From a checkpoint of a small contrastive image-text model: 6900 steps, 19.5 epochs.
Rows from block 7 of the image encoder, named by matrix and row number. Rows with one number belong to one channel. Each number is 128 + 32 x the weight over its row's rms, rounded and kept within 0 to 255. All counts start at 0. Numbers have three digits each. After the name is the row's rms in percent of the matrix's.
# convs1: first pointwise conv (encoder.blocks.7.convs.1.weight, 640x640x1x1), inputs 256-319
# convs3: second pointwise conv (encoder.blocks.7.convs.3.weight, 640x640x1x1, transposed), outputs 256-319
convs1.493 100:167129123110058136074101185100119188124130118164091186181126172187124155115151125110100149115117128083145108147123129134079138148042115123101179159112108133177137102091118126114149124106119149
convs3.493 096:101127149171120082152119092116151116091053101135128150147085085150150174085146171117126075148154129133102138129141116122109128095094140145089130137099158184135094148110115155123086136164117136
convs1.494 097:124078128121104111076090132141206096098151128101178160116116143123169150155109104136087087096130051157129088116141096144134143170120148054093162127168113121178193117106125117190151077186188144
convs3.494 101:146088101180204107156145136123115134156138114125120156133135158082084081162135157123113145111143191143170108106115086126121078179108169127091134146149150187220175105123119125106090157099150196
convs1.495 101:206134172140150128182089141147131154142139116121158107167125148112100124160210121184120105066092154161075150132091078167097177109139135152113158124087101128112087158095094111135165141116131180
convs3.495 107:118113126123149147140112079090073100174111114092094111060122148133099116145101093120093055108129114103123110102099098114100114148074061121059132097181090101127168112117134100111105101117106122
convs1.496 095:112129117178146149181163099171158103115122139155166153149083145132163128064155089161139073137159159147092066157181095081143128126168134156115177158169178117120158151147145150082134139161118167
convs3.496 101:101152151116105075107132121118120141077120085103105140091074145137122054106051137126107073095171106107147106096103113108087127159172190146102074121131126117186076109136096160097100121114133111
convs1.497 084:112075164116083123154162130131115105086107136114097035132130171137108142160134148179071085090129030118157088120161138111086100147135143109157186114061142085115150117127113156202118131132116122
convs3.497 076:092141064065050047101075094093070127137132121138136165125151175183165157123137132140183122129148108153104127114152149170139094139082115095125096128145130151096127162097107150139106139104095088
convs1.498 095:095145120104128130174177171190140143136136118091151111147099129145112094105120132142128108128112139138156168137086129086121112115100129174202171153113083130131108132148126060146111135097127165
convs3.498 088:092139049141132138141120107122157134136159067154152134120147138141177107126101171143083166098155176150120158173093109184168113129121113113073159021140076118120177069099153156057104088154111164
convs1.499 094:122154139195109127143083121164070148115085146134161136143143137081107132133146115073129174160151122123167139173131177143095142186075122125168096168100120113131166193111134092084101127119141166
convs3.499 083:167193154115149140056133171065090157153101068123117118127137153072131159171087157093186082117127086172154082110110135134118133149095147116137143158126054132158083124139111088072114131141151160
convs1.500 103:149175182183178143150144146145157115036154113116110164163107157096192114135166110103111076091043128185165153081107096124154186187096168098129152139118085122109159172125119140133149161093103141
convs3.500 103:157174147152125138127144142211122123000122079147118143208121061125149159103136111197164144183103098171103159203123148110180190098200140123116135174083137135136114187175133137121147149147146211
convs1.501 099:142200132146112104166170119213090163137129113160184111158097163147152138112137140092075091153163121159080068155142135124109208093129128134132171131169144099156213123111145165198162065180106103
convs3.501 093:115114145151130111147061120118106097123205100183121129131136137125124155138108073182091132102119108145108079111157151132148101114132100109040124106133160116167121169116140150070081125133120095
convs1.502 109:095116173127121109097091145168080164146117149114180083109122163180085114167110161164132081091165164137112120078147165112108114140170104124134078145131141149135136140141135090056158102108182117
convs3.502 112:142120076093140108137104157131095068114195144103133122162100042183120091137157140094108115129142120068138101156071126087117113109117103115152063116126081160101190119126157078131148123128168163
convs1.503 099:112123156132162137166157130156092127141167115105172092209181090131156140117176165180095134142108096141137132107147134093134108126107134101081118188079136103088156170117127083132114138159099111
convs3.503 099:119142140163143089128140080109074093212167103137111140094107115151143117209088098137087119120162104158087114076126114103131145171090091118107113038166130032105164108093188164098117090090108109
convs1.504 100:099156119120198078119171168112106145109108120116106118171151142112155129144234133122111129128208093130127133148177143162091123077170160140131198207161142135074169092135144142122107072151065154
convs3.504 095:113096090123106100097045181167165166097147130100124137085144127078099089127049176148148134137228146159128128196124099107165154108099159083091102143163123152151151039126126138115135147132129131
convs1.505 096:100069118077105129140176149080151121084068067141112178124106121202125139154135104135127092131163094151134177131164119134125101148114122162154201120123150106188161147115151122180159136122110123
convs3.505 106:088161134109184113110116109141124099147106126141055143154115148236152149202115117076132083081128114109125143168151081193081142160057174123122125157138092148168161157102141169079129091091039108
convs1.506 113:141147138086058164099124152110031134112132133058123183121141107195150157118107161148098169105124150093153152172121124126154169133139132141169195177100156143175186158095111107151103179127160100
convs3.506 116:105122119102195103163138134109116162175099135108131075129162106149159115119125149133075099155136148116111138130130120134132118165078129159077172122151057104166146139176109186152139150155128093
convs1.507 113:125128155110153127173144064159138145136141168085106132173142170116113091142122094134108122082156108175126100139104154083082169163115109089160119142129119097118129061100108140157083116120142121
convs3.507 122:084091150106149116141102125125132076102131174120147091090138100161128101096146081101100111093115093044128110145108121166109127122180095097136122128135080146144151090146131180144096136087136130
convs1.508 094:105142115110134088146131146123184163152124135098107096116106153080133119170091075143180097127086062136118104141137109200128089172137171115161177145147097089149102144106159136125184145144182131
convs3.508 097:110175168128108193165109090104076148145151161188111182182113148240158128155041112094103138081143172075201095122176160114160134113193137165180154187081126166173101176133153136162137121165092180
convs1.509 104:049133138110146102110125160128084127124157119057141173131108148119153128113101092129156120100101125122081126169155094102103063129076097197133133151106149128195137140154118096124105119135156157
convs3.509 103:152143166131198094134159134151089103110160108138099122107177173160139131149167134109129161113079097123140125097152109107085140140153146138113111154169114112081149121133151067121123143153120121
convs1.510 106:157124120066120124142089092144141102133147150147066098159117167130096138127109131050128144121196104069136115116102121138150134122077097073110100138161158146101184094085127101092136097146130192
convs3.510 108:125054144120128156184102113118176162149114167158157119131143128158146120114106114104127117063121114098082107082160123113128118085119111143135133099104089109104136141110173146124111191114138143
convs1.511 089:110120179143187123114067143167162125101151135157110079121096166121135083132105112087076122149091081194145126118125135140190099104055131123130101133117123138060126161119141185095160156105100144
convs3.511 081:181174167160153194171096116118123106161198136159177098123129097162105133141121207133152152120208103113109174103145162140088162169094114115133136140114097092123140131119126105179123115138133149
convs1.512 103:096043156149146123129092114132140169118119095124136122143113095137141212146156116124147149124108137113088090121095079123137168142157182152135212134147173100153073109128082128106133148105121156
convs3.512 093:126158116168127138110164111116107090110084175148129118053146168183146151182135153110116148150169165128085174091125140167137120089056092084126125138159136144069159099175125070160123098104113143
convs1.513 115:088145143138102076164159101163134139109095172158051144140104110145123079142106133108099122156172107131130164109110096182143086100100121102116085144118108131101101140092129232089058077126081116
convs3.513 115:147143181169136059083122127084106096183188121094157123080113089121173168094181086155056151064142094109056139123094192121131131128123098056104135139117081118122129123130098156154135122139097126