Rows from block 7 of the image encoder of a small contrastive image-text model, named by matrix and row number. Rows with one number belong to one channel. Each number is 128 + 32 x the weight over its row's rms, rounded and kept within 0 to 255. All counts start at 0. Numbers have three digits each.
After each channel's rows are labels from the 100 images, of 14848, where the channel reaches its highest value: "strongest on" is what is common among them. Only what is clearly more common there than usual is listed. The data: photos of plants and fungi (iNaturalist). In brackets: how many of the 100, against the usual share in percent.
# convs1: first pointwise conv (encoder.blocks.7.convs.1.weight, 640x640x1x1), inputs 0-63
# convs3: second pointwise conv (encoder.blocks.7.convs.3.weight, 640x640x1x1, transposed), outputs 0-63

convs1.478:097087082090136135080123156114168104131160172148173143114141088117117115106071103141141113101154192137085085097121056121137183111064101139128104128145141130087180045178137032164161152160115125
convs3.478:136080125097116129150086160120137174187160104035166130109065115144095079116147142101173123099142099121120164137146104118180123116056076143080135171173088133175184098138119124121171127087125077
strongest on: class Liliopsida (25 vs 9.3)

convs1.164:112211111176137188098120128050151171135141166099172087129142150073159143141163146130141116157090154139139167119100156096095151077123132117126111131062105153158105044109141112161147143121082072
convs3.164:152132099124159139129119107163144104139116096182096102112175142100108145175148156139141079162147139165091115139133085178141116122148133078149152103115180109169079128116132094115092124127099162
strongest on: order Asterales (36 vs 11.2); family: Asteraceae (35 vs 10.9)

convs1.50:122152124100186149088105167140164121128111130046104149171095100164148149137117073147152103103143099109126104107150171119142153213150104141131127158133128187110126121128107167098162190159126134
convs3.50:102108137113151193151144162117147124180092118108186095152079077201152117137106183161164101128167093072117132127166127126156133189162088142074099124144106148115133121119050148086123138130110150
strongest on: kingdom Fungi (64 vs 3.5); phylum Basidiomycota (60 vs 2.2); class Agaricomycetes (60 vs 2.2); order: Polyporales (49 vs 1.1)

convs1.290:098125134126073157100096141121110139138127097091184126107139154097166108066168154080155123097118088102110098153179091116114108116167085110121158181097137100128073133122077144166209112069120088
convs3.290:122161096137225177073110145144114177179125112131137091146097148172085142140130134132138195143153143142107175144109110164110071144117157150154152106097140111144171139126145183128152172136111158
strongest on: class: Liliopsida (32 vs 9.3); order Asparagales (31 vs 4.3); family: Asparagaceae (28 vs 2.5)

convs1.458:104143137062101122130097097153139117112027089086119116162132041099167170154179169165128073109132130144199123126183130118151087099125116152113126075109107189057120086116179078160064103099112123
convs3.458:155085092171160148127164101147076059139119126096083144159151112141134102171167084137148087099134150112093166121110126133160126131080052143157118089090119135130124116114154153133111173080086137
strongest on: class Liliopsida (25 vs 9.3)

convs1.206:071142124171137155130106117100162192106160113059154130119160118080134141110105121129120089120059192136211047136068123134155112136119148162190075110106083160182087166092147126158142104182149100
convs3.206:089097144102112103083111184117122095143086119076120149125141068147130110121090135131101176138148157089139046069075179150117114171096123106128078145123092139126107138144113109126093151201111158
strongest on: phylum Basidiomycota (40 vs 2.2); class Agaricomycetes (40 vs 2.2); order Polyporales (32 vs 1.1)

convs1.590:080147092143124139065121124125167224110162193069089104147094120150148117159139091122115157127067128169148113175131114111098122165070118123120117107141146111065115145071149103110180142203179140
convs3.590:107147168074093143096072126141149105083154081149173129157137141159128151054102135108125126153139114180098116126060132141121151135081157235138086207157125128148155180148187201085150146178116128
strongest on: phylum Basidiomycota (29 vs 2.2); class Agaricomycetes (29 vs 2.2); kingdom Fungi (29 vs 3.5)

convs1.390:145102107140036101200116102155126069137197084086115159170136107183146058114124137152070126162132171125081108192169159161056108089121132071119158154096170134170104106084108110159116160165175075
convs3.390:165136134096091044129143140098147135112151149129157108103140133130104131163166166096062131114175103116186134080147141144122100149111119129156095084093088177150130164165126117134111160143179133
strongest on: order Asparagales (41 vs 4.3); family: Asparagaceae (40 vs 2.5); text has "yucca" (29 vs 1)

convs1.480:071126104112120160125089222042166108132149140038157144097189175068135081141142123164134097117127106156133158115144142175124168055131156137132143198111150148135093105132179085106152140163115109
convs3.480:112126197133130093124185122192113109105144102159166086127149148101125165168089136075116140103117155129133119118098128110163055104125169099148081150157114108160081125090147120095100090143136136
strongest on: order Asterales (35 vs 11.2); family: Asteraceae (35 vs 10.9)

convs1.398:167122136145069104156091081159098143134105085164158126118133176117146172166110144169083108119158119110087175171140079174129128165126148067147186135163151194134129095125085127100082132097136146
convs3.398:099128131132153090135122139160117189147201187120123060077134113114095134139144119109086156075089090118165110138114118111111212166161141130104161175115154116152107155130148109182114151067182137
strongest on: class: Liliopsida (28 vs 9.3); order Asparagales (26 vs 4.3); family: Asparagaceae (26 vs 2.5)

convs1.411:144148156127083157137148091139176169139120060088114145137106120087114123118151124146134144126063146167186108096153164161118138104091064058152135175160120092162132106126096118095187096102115158
convs3.411:151087124079162089092123144121124169112113132133210100132185186082120125139168154134089155130119165201109123181122157105131107080139159109095116171159140156169127152140145155172112106109127141
strongest on: class Liliopsida (33 vs 9.3); order Asparagales (31 vs 4.3)

convs1.371:099107116107161152099141141120133160176031083135071100120175142129119166070104193111095117112079142154178147101148159076139122172157069145066104208191108082139048163142105172121185170082127142
convs3.371:145148156120090154137098127133155090130197096166125129145129154094128164137137131106146076090133131152090143105171171108085122118120191125073094108057142169104116102095108146131150128123149149
strongest on: family: Cactaceae (31 vs 3.2); phylum Basidiomycota (28 vs 2.2); class Agaricomycetes (28 vs 2.2)

convs1.251:146170138111100094137143119119141118157122131107164136129124154180126114138116150119087128126141198152169094171144155167095183086123225092157128136138191199150146116136058173130142135107149184
convs3.251:129127117089093143077101160090229124149152136145127115131124122143106142108103131094146150154158097167128160124133135177102134108074071100134149080130055086139144094144095122094095133153143190
strongest on: class Liliopsida (28 vs 9.3); order Asparagales (25 vs 4.3)

convs1.272:125135100092142124143132118115079138155118068147113126128073123099100147189141121159055138074140129114120039156141104100148104123128187067097099097175122143143088146146060171143112136038154138
convs3.272:106162150105124062199147132157194110116167179224117148172137179136075124190130119138086119106144144122148150179097192126159170177121111231124163156141143137171151216202139130127221191133132141
strongest on: order Asparagales (45 vs 4.3); family: Asparagaceae (45 vs 2.5); text has "yucca" (35 vs 1)

convs1.278:084102135095098097161139135089165104121115136118173098119148103080150139159217136100102105069199071103122129095148131116158096167112162118099105126127079175139121132089050135139128123094094110
convs3.278:113152156122147121071118146120106159112089136107183156133123179102130138111152103050103087107144126097137162151103151086108109142083102044115125130143166123129094127111161130145179138168115082
strongest on: class Polypodiopsida (27 vs 4.5); text has "fern" (27 vs 3.3)

convs1.424:143084125089130137124120139107171122118084102121144090160127127143182121130146138102137079141171181128128149152106145170094138127116090158112108103098164101145117130116162091161102122130121158
convs3.424:111130140087175128136126108066158107127174124115138083176090163096066099103175133150116139121109173120162080161112114173132159112092104129194144130110104109163188136156169134130126108086177146
strongest on: order Caryophyllales (40 vs 7.9); family: Cactaceae (37 vs 3.2); text has "cactus" (27 vs 2)

convs1.615:086164136113116156089132137146077171140152095100159111155134130122194137173144127101110161078120103132123099073157132091153139111176101103105105095118127132148136143081135102180118115079129061
convs3.615:139136201126153119088121149083102138107114127092148145105087129092133144106130124077172139152147144106102065109099094128131147156100126046182118162094094118140101125126117113102137095128143073
strongest on: class Polypodiopsida (30 vs 4.5); text has "fern" (30 vs 3.3)

convs1.483:095127115117143145152123112121158098102114123100148186122137128145184115159159085154126116116121165126139116136028159198150115101130212129145134128136157160102168157070122140113127156167158105
convs3.483:120183124063109158110127116129174050163114098141148139163107132107112122133166134160147170140159167136101203104112154134114108135122115157137101135119099056131145145108149109184132160172150132
strongest on: order Asterales (40 vs 11.2); family: Asteraceae (40 vs 10.9)

convs1.325:078133086125103125077102114124205144120126134147145101141170079098154119188161110158172124124163101160166115154121170109167144190140100091113145100131113122054121160132133125112187145162111198
convs3.325:088090139115200144141107153109114173193072164169090098104092116174106161130072224136115115164159093116166144022100144159081122125130067131087117104136157110166158103099087121128064149120117071
strongest on: phylum Basidiomycota (34 vs 2.2); class Agaricomycetes (34 vs 2.2); order Polyporales (28 vs 1.1)

convs1.205:150121173165170099120109155172145123151173129148142123143190167089104145141158143098144147108086102133155114174195126118128136084132184124087181167143133132167127128112113126172165146153150113
convs3.205:126162099093134178179096123113060128093097092105122106100136127115106135066140200162193163108157180106123053109090126094133112090109133137099117191128098059134173106145097125175080231134093107
strongest on: order Asterales (33 vs 11.2); family: Asteraceae (33 vs 10.9)

convs1.554:106138053092078174152165140085170223189094160085153092128136123092177113139132137132108119129124156171150124090134188073141146095006071135087156169093170142114098136047213121169126132155096178
convs3.554:156121128125114134163062087126149131107106144139094097135114138105092176126114129151112106134130154167146161182156103105098094076147076113169126154171074072151127123092123126131119150168088173
strongest on: order Ericales (28 vs 5.4); class Liliopsida (25 vs 9.3)

convs1.607:087128066150151178069081099189131085074162164077112157094135142138192137075145118113095072169126124111133111101152156084111028176148075112120100140129072085157114075149151126095129089190126154
convs3.607:150132087214107150124095151114177125052135133113110166079116176102109129097139101115153130143137169129098138086115111147110129125130135144133151081105184131158086153142166149145148127096111191
strongest on: phylum Basidiomycota (53 vs 2.2); class Agaricomycetes (53 vs 2.2); order Polyporales (43 vs 1.1)

convs1.116:101096129150123075096123110076093125139100143080211124096131099117161096112139078125119069085088055150104138107090083138142164152164131104188101085144108120125164093136047164159140133211112135
convs3.116:156197146185127114115145148160148105086100104176101121164160159144155128174135136186113114141147147111152162131090122082065015126087053127146145093074138133151078142209118133084070156085119111
strongest on: order Lamiales (32 vs 7.2)

convs1.173:080112116125091139154127123132160139115114175118121101155117092146173147052124124109169134093083113099132070141153114110090166105113135142101124131163173162112142149162096075106176128131116112
convs3.173:121176105165048109157157132114120077102170142171151108117174145143129089136118045110123096130116125129137148175106157112145106147136131190151098119152137113117144105195144163139178116114083109
strongest on: class Polypodiopsida (31 vs 4.5); text has "fern" (30 vs 3.3); order Polypodiales (25 vs 3.7)

convs1.476:041194093110110158128080142119159116155068159115164089122137146090177121101100111118152094146096103156090107133150138115098155109128141100106154162096151090095102075155166128150162114207109180
convs3.476:150107122141128120189134166157134155167197153096123129138149159173114105175136113082126128147204134173178089137052124117156159106117200118079141130137086170140065134149148197183130147160180160
strongest on: class Polypodiopsida (34 vs 4.5); text has "fern" (33 vs 3.3); order Polypodiales (26 vs 3.7)

convs1.536:090123088090000145142110154095126178135144079130160125095156125133120152152076139130129150138082072164152088120145148127074157139105174094102193107151185114128135091130103191093124135112107098
convs3.536:140158139054104212084141199097132119153105107100166114151123140152135135067142137111171145129119135166159205082177197136118094142140139135161118160143186143096125168129138126151120145160150102
strongest on: class: Liliopsida (31 vs 9.3); order Asparagales (30 vs 4.3); family: Asparagaceae (29 vs 2.5)

convs1.589:105159111111124152117140204232154149126143149079163122158145123181190152200126118118129145163097108151119077089140168104061106100158108126099157142161181144094121118104078164120084125127098163
convs3.589:129104117160073085117111088141208088050149119140110148117092135112145158068122077075073093136138122153132192163088158072158107087130150130123135121131128105101079141135160108161152079107097172
strongest on: kingdom Fungi (42 vs 3.5); phylum Basidiomycota (39 vs 2.2); class Agaricomycetes (39 vs 2.2)

convs1.392:109133168167140154175145156138109113178097163141125156150147123141131133159160126111146113200098131168144081128132076085074138119159090084144107119138122116160125073056131211126115112126152111
convs3.392:081159099141080135209132120149082105151136185172104172081109140138101115121122130114128101122073143169116146162114130097114123096185110163142168168177162191150128126120132125158157145131156107
strongest on: family: Asteraceae (29 vs 10.9); order: Asterales (29 vs 11.2); class Polypodiopsida (25 vs 4.5)

convs1.344:078093154160148153117154110177166145116137164117091098139176167138177173139134088144149087127103110132107099099141125128068084106137173165077092140115073187092089104114115153089080104167115136
convs3.344:181131101120130141135142120100135140090048102143130107155148115123169077120119184174148137099150119142121169093155127074100131130153124187212109201116092080095139115126153164160136129155122136
strongest on: order Lamiales (30 vs 7.2)

convs1.304:124124148098071129184123126058136190110151092091155078153162176131098146163131057134164061100118092129141134139036173129122134143093101149168136123155168128154234082126158142126087141148134158
convs3.304:141162115148130131105099120157213114110114039159127212104120092110197140109104149141107102158159148153159111158124085092164101091125133132153101132131133172188114115066083076135163119132089076
strongest on: class Liliopsida (27 vs 9.3)

convs1.610:155141108111103164116130112098144173164147116105169133103079137178152104181119095155123126113096068127087126116096125123095153140068150156131145131136088164144091147036101103166152131159121140
convs3.610:175173107130148135151085163131112178147120118168177153134098174110100168128189132120144094141119130172160147107165116158096120122115163072091160152153138163147163153109141131132106150123123078
strongest on: family: Asteraceae (27 vs 10.9); order: Asterales (27 vs 11.2); order Lamiales (25 vs 7.2)

convs1.239:126106167176101115104096122066102116084174116151101152125111219157064109124083080057141162119150141135078156179151162137145184141154134148051125144173126128112132142143107083083132088221117138
convs3.239:112129127098081127134118192098070052140124133118106109164185109113072105150147112066135058077123090139078142128145146111160183149152152157093105158141145186160100143162115163131173086156022093
strongest on: class: Liliopsida (34 vs 9.3); order Asparagales (33 vs 4.3); family: Asparagaceae (30 vs 2.5)

convs1.229:078156070104098142124117117149111143131166109081137150143162153135145128105144129101087121103114105087124077109117132094142094162153143080139111124129175147174137089181104130151155090129123128
convs3.229:146123175035154141109173128105059127204047121163120146175111083145121129119154155176161120130119123124162135098159122108100174169150090089189103146142108091130132155118104147125056124163143068
strongest on: phylum Basidiomycota (28 vs 2.2); class Agaricomycetes (28 vs 2.2); order Polyporales (25 vs 1.1)

convs1.62:141148174108057098152124109098184105122110115175130134105158131071125086131130128117144080166108090143107148140101111138138107070156074141184126075109123128073163138159150126062136092143085107
convs3.62:149123158106167129132112137111161140100097098066182127096140117136096205135151162100128175129120130160043163153122100125139101076113154150131115166127097085126137149082118171132145155079135157
strongest on: class Polypodiopsida (36 vs 4.5); text has "fern" (35 vs 3.3); order Polypodiales (30 vs 3.7)

convs1.130:114207125095072167118111063189146148119101155129140107183185111162138174148100105181147108141100087160080110141117143090130063117161110125120190075168113147141111146084097085155138132151144157
convs3.130:124121095132206076131072108092186111153078117136164146093168153183165100143095083102118115109169111109094132095180165084084152107122114153123102213108121099176102174098064144087090094115075149
strongest on: class: Liliopsida (43 vs 9.3); order Asparagales (34 vs 4.3); family: Asparagaceae (30 vs 2.5)

convs1.36:132163201147091087117143122081140131116127171107102163112089116102117121105095102098123100143069146136146126095155134164121142149135107149131146155101107112091157122069161060131173101140142151
convs3.36:178113133116154140127113136107176174137160146122152152164138136135180144157098169110136161136191092134132184197151121121131100102121088136124132112138129218142124113149167166088112151119144147
strongest on: order Lamiales (25 vs 7.2)

convs1.609:145065110094120098083136122096150081142128139114152150113166098124128086139138130130126103118146109115135173125135134145184061174084132111157181138120100099139094138100026161119138142167115085
convs3.609:129141111142143161108171147099198116127151160159134115087202116185140146142107189142103123100113156095109056100124180069147168127097150127129050148128138198109117124139168137106127098122118141
strongest on: order Asterales (27 vs 11.2); family: Asteraceae (27 vs 10.9)

convs1.333:089085035162127140129125104066179154123108143099205117108126125098133130124112107098148127108105144113125163175122130134169136111068121142099152143095208140074179112128148083158118126116128160
convs3.333:130089118126072147127094169117104162130154099057129104094163115185135112137126162100144178103102074128111127112139137114120149141149138102176161166163151143195161149130177149148148189094145129
strongest on: class Liliopsida (29 vs 9.3)

convs1.517:106066130082073092128118121107112132090132140131179166154103153101137163085103106119120092161135159108156135114101153097108131122123147090096130135109074109157089119163124108119115156146140101
convs3.517:132106161168135155135125135107188154102185123077138134109194172149135091165161114130186135100150074088145176128170152136139111165145161102141115096116168183174075113173108070118163130127118111
strongest on: order Caryophyllales (48 vs 7.9); family: Cactaceae (47 vs 3.2); text has "cactus" (36 vs 2)

convs1.428:132125104096122155130132147131089065146114137142072150147113090118080082087096148106147112140110154112110155131125163143113186120114116122091147128151129192139098135167128095119060158101117112
convs3.428:180116090111138138119139108139203127132178123085125174049162113127113089109130149134135083160135139145185085058117081167165084149137108145139136138150138171156107107171139111114133123118184101
strongest on: order Ericales (27 vs 5.4)

convs1.118:112201133145151184137134179156134137126171082110176155151096059167147152103111072157169114109116119120112103149118151149090105113124176105142150192143137113081127097153127112131151154143131112
convs3.118:161172130107116129213077093125147135112128099117162150148102065159143140137127121099066135149123129183145158107116153123144144162112134174127093103145062088123106114145140125150111124154093128
strongest on: class Liliopsida (30 vs 9.3)

convs1.565:134133136074118141130137181124162134091134097114115080146081098130202127113091112115139093136056122151131130058113127137092112168139132157139116131145143140123161119136140156106130107126140141
convs3.565:096110096169102106135086163087115080073145159129178148172167168129083118078158141090133164112147116096104116142056146097113173112112122166059082175174178127140180153139124191083083138164123100
strongest on: order Asparagales (44 vs 4.3); family: Asparagaceae (43 vs 2.5); text has "yucca" (33 vs 1)

convs1.106:105165115146088139137147089158128115143088136132239078132114146165075088156177108128102101150098105131130099112135139103128151097118156065134098141160130087153082073165098180137162169153109112
convs3.106:147128146086157132136074166161121141166057104217106125131099132128142138152087165082116118155151170158161133168133185132116117172125102059126127108171102111172116182132169160148123171151095111
strongest on: phylum Basidiomycota (36 vs 2.2); class Agaricomycetes (36 vs 2.2); kingdom Fungi (36 vs 3.5)

convs1.408:123179147103086118168143089119123120101114147085124118095125140126131083147179056161126119127141123142108110116178116152128193063145152097094122132128193091110110142099132127129132073120085115
convs3.408:100215066120046133157121134159083072093155160212198167115138158141121110127136151077135068123145107125186155165139155046119087103131108179163136145086122122122150147168103108113184123127133062
strongest on: class Polypodiopsida (36 vs 4.5); text has "fern" (34 vs 3.3); order Polypodiales (30 vs 3.7)

convs1.75:148085129099114125092137145183126031136149081109106102119156191129143149113063097087118108120147117096168124103144144037097152089117033172116090107120144133148144108095116110081126116091094152
convs3.75:141122084180142051126109092095160153096142102121093115037101171137085156132157088114101111155143122094127127109154152138106108123109121104153120060084121063141064101120131140160112092092124141
strongest on: class: Liliopsida (37 vs 9.3); order Asparagales (35 vs 4.3); family: Asparagaceae (31 vs 2.5)

convs1.394:110154145122122102150162152148182080134146110111155127134141150102119115110094165143123138083106103084182178111160129128154099107172091106176145133066098148149103154123145119131150085099026118
convs3.394:136216108054144117126154136146106144144124156144144133134082181089076156116120058134136100148082108163141111080209074117088106063132076116186178159138181101125100121111160158150098098179183140
strongest on: order Asterales (30 vs 11.2); family: Asteraceae (30 vs 10.9)

convs1.305:086093142166241144145137146142104116136167077091177175146134123121096122121151140131118158112152178128125096092079122121160188098128091136136095104197103083153080134106118113131159156081123084
convs3.305:089121117122133166076137094025115099126087155121070116129086137140120136072078090168145069130123150128121090127121086108070166132100095114130098109129069101103067110093136136091091137064134156
strongest on: class: Liliopsida (33 vs 9.3); order Asparagales (32 vs 4.3); family: Asparagaceae (31 vs 2.5)

convs1.600:120082145144164110139114156160132075127163107105102125106161088082162176166064163195115072171171124182137101100168093178136140172140147116176093162146148148111108094159109143130115181169147142
convs3.600:139158148119116138143201169144092089162130157142115127186141091114118138136108138127155166155086118171166112219059125114075127133131104116118127133069125123141127115208116144102112154126130177
strongest on: phylum Basidiomycota (25 vs 2.2); class Agaricomycetes (25 vs 2.2); kingdom Fungi (25 vs 3.5)

convs1.235:104137106181115153150092156098056083123121137068137125123110117167132088121073120160120152181111223168157167114051140144090115124117141113104124087078132139128126113119089133111125064178131092
convs3.235:178139117161147139220125089131100112125131165114133128104148119142097111136124115159163103120116127134121185198131172084168214159145118127153160152155144138143160155085086134170128131115126117
strongest on: class Liliopsida (31 vs 9.3)

convs1.59:127102110105094163164077098080170192134220166131114109138130151122079086149074135110160153157160101168110101147131124137105160129160104083098141136138140127185080082141109129094128132138114159
convs3.59:124156109090123104151085181103166136086147123131149120133072167141153128098157143123128133095088078144121125177137139096146117091095089126184141156112145101105182104119098098115124136103131101
strongest on: class: Liliopsida (30 vs 9.3); order Asparagales (28 vs 4.3); family: Asparagaceae (25 vs 2.5)

convs1.247:134112071140115098131139124108119116138128114093250116067108091074161120077184099161094104110162152107144149128113066152122164133165163118140072139129097139100178148163082106153119076123111112
convs3.247:057104112108161109081119114188152079145103131129113098123158119175115131108079100120082111130162092106097079126139178133111162089106105067126125067128080117111156119136149158108156169160096119
strongest on: order Lamiales (26 vs 7.2)

convs1.31:150099129135148126140075150161160159079153147122178152159180174176144098122062162090139123114144126119170175102128121149158154147110114166108156164092127133100153121116136196146111135106141148
convs3.31:128176139183157124110141157181180152056136146147173215127128139216151176083121098112112135174146095120129110140118165106139169148127120093209113187105091104171139170142134124121142166126133132
strongest on: order Caryophyllales (38 vs 7.9); family: Cactaceae (32 vs 3.2); text has "cactus" (27 vs 2)

convs1.633:123149154149074144084139113053111093122142115156151116097128110090092097161200114109163147049147054149079142156130130134119135090160135121164108144130162154123135125133112169122167144052085112
convs3.633:159130097133110168168100152128098135147142138070108070156103080092104092144136132142137133126109181142095109125120139170126134158192115120121092158161131105060071116065093102154054115086149114
strongest on: class: Liliopsida (30 vs 9.3); order Asparagales (29 vs 4.3); family: Asparagaceae (27 vs 2.5)

convs1.573:129102108154195133059155108094101154118148122048127173133138105151101171142077126127109134146071154127168090092060101118098115091082107107149122076137172050072129121167171144189123154072160121
convs3.573:098115126134149114148115104169038148109134185142131120053109134126045142135125160146122136180098152148137158176120119055133091073140136143170150116097135109137100127111148074184157166081148129
strongest on: order Ericales (26 vs 5.4)

convs1.38:127151222110115125093171137169121202122082140136150190131123134108165104095112115152124066120143128161157149162094147137157097053099203140153151178114118144104075195066113112179143056177059133
convs3.38:093145062151080105098067076125081071093124115155099121103131090104116115142060116087108124090100088101093140064108112138089187132128082097121125139153055105088147116089055116098123093121058082
strongest on: text has "yellow" (25 vs 2.4)

convs1.378:106115123168177139161097150207110155142193115122082129144070161149171129131118144117133009118154133129114086108175161055148132158163160061145136147143127127117129099181138093102146106112112128
convs3.378:160159084166108182132088096127077118088168102121131120041127114106120119075173121092125098105156132082061100125140180065162077097092146128176147110127161118150126146090146091117131105145118076
strongest on: phylum Basidiomycota (43 vs 2.2); class Agaricomycetes (43 vs 2.2); order Polyporales (35 vs 1.1)

convs1.115:133086104156150137100145080207145162108145105085124136145151077133171156148143135140161138120154121130118141148133156168120191133145118155185166118111124146149155124110115167121155175126162105
convs3.115:127107138105131104158093101091110052110124189114142107141120130110090108089105114157094076117076100102157107109134130085151180142125114154141109126165065169162249150160178147103173142109052078
strongest on: order Asterales (35 vs 11.2); family: Asteraceae (35 vs 10.9)

convs1.258:087086163145138127112096102118151207145103136043116117109129137087079138169127138107131158175082154103132075095116106124149080142136189102123112103168138076115100135133073158186097157138106083
convs3.258:134089212117140142139129120181136168147153143168133048176143111146111141191105115124140169126150088118134156084191079149144143113095112108129150206165176098150137100120069130103143100140107172
strongest on: class Polypodiopsida (30 vs 4.5); text has "fern" (29 vs 3.3)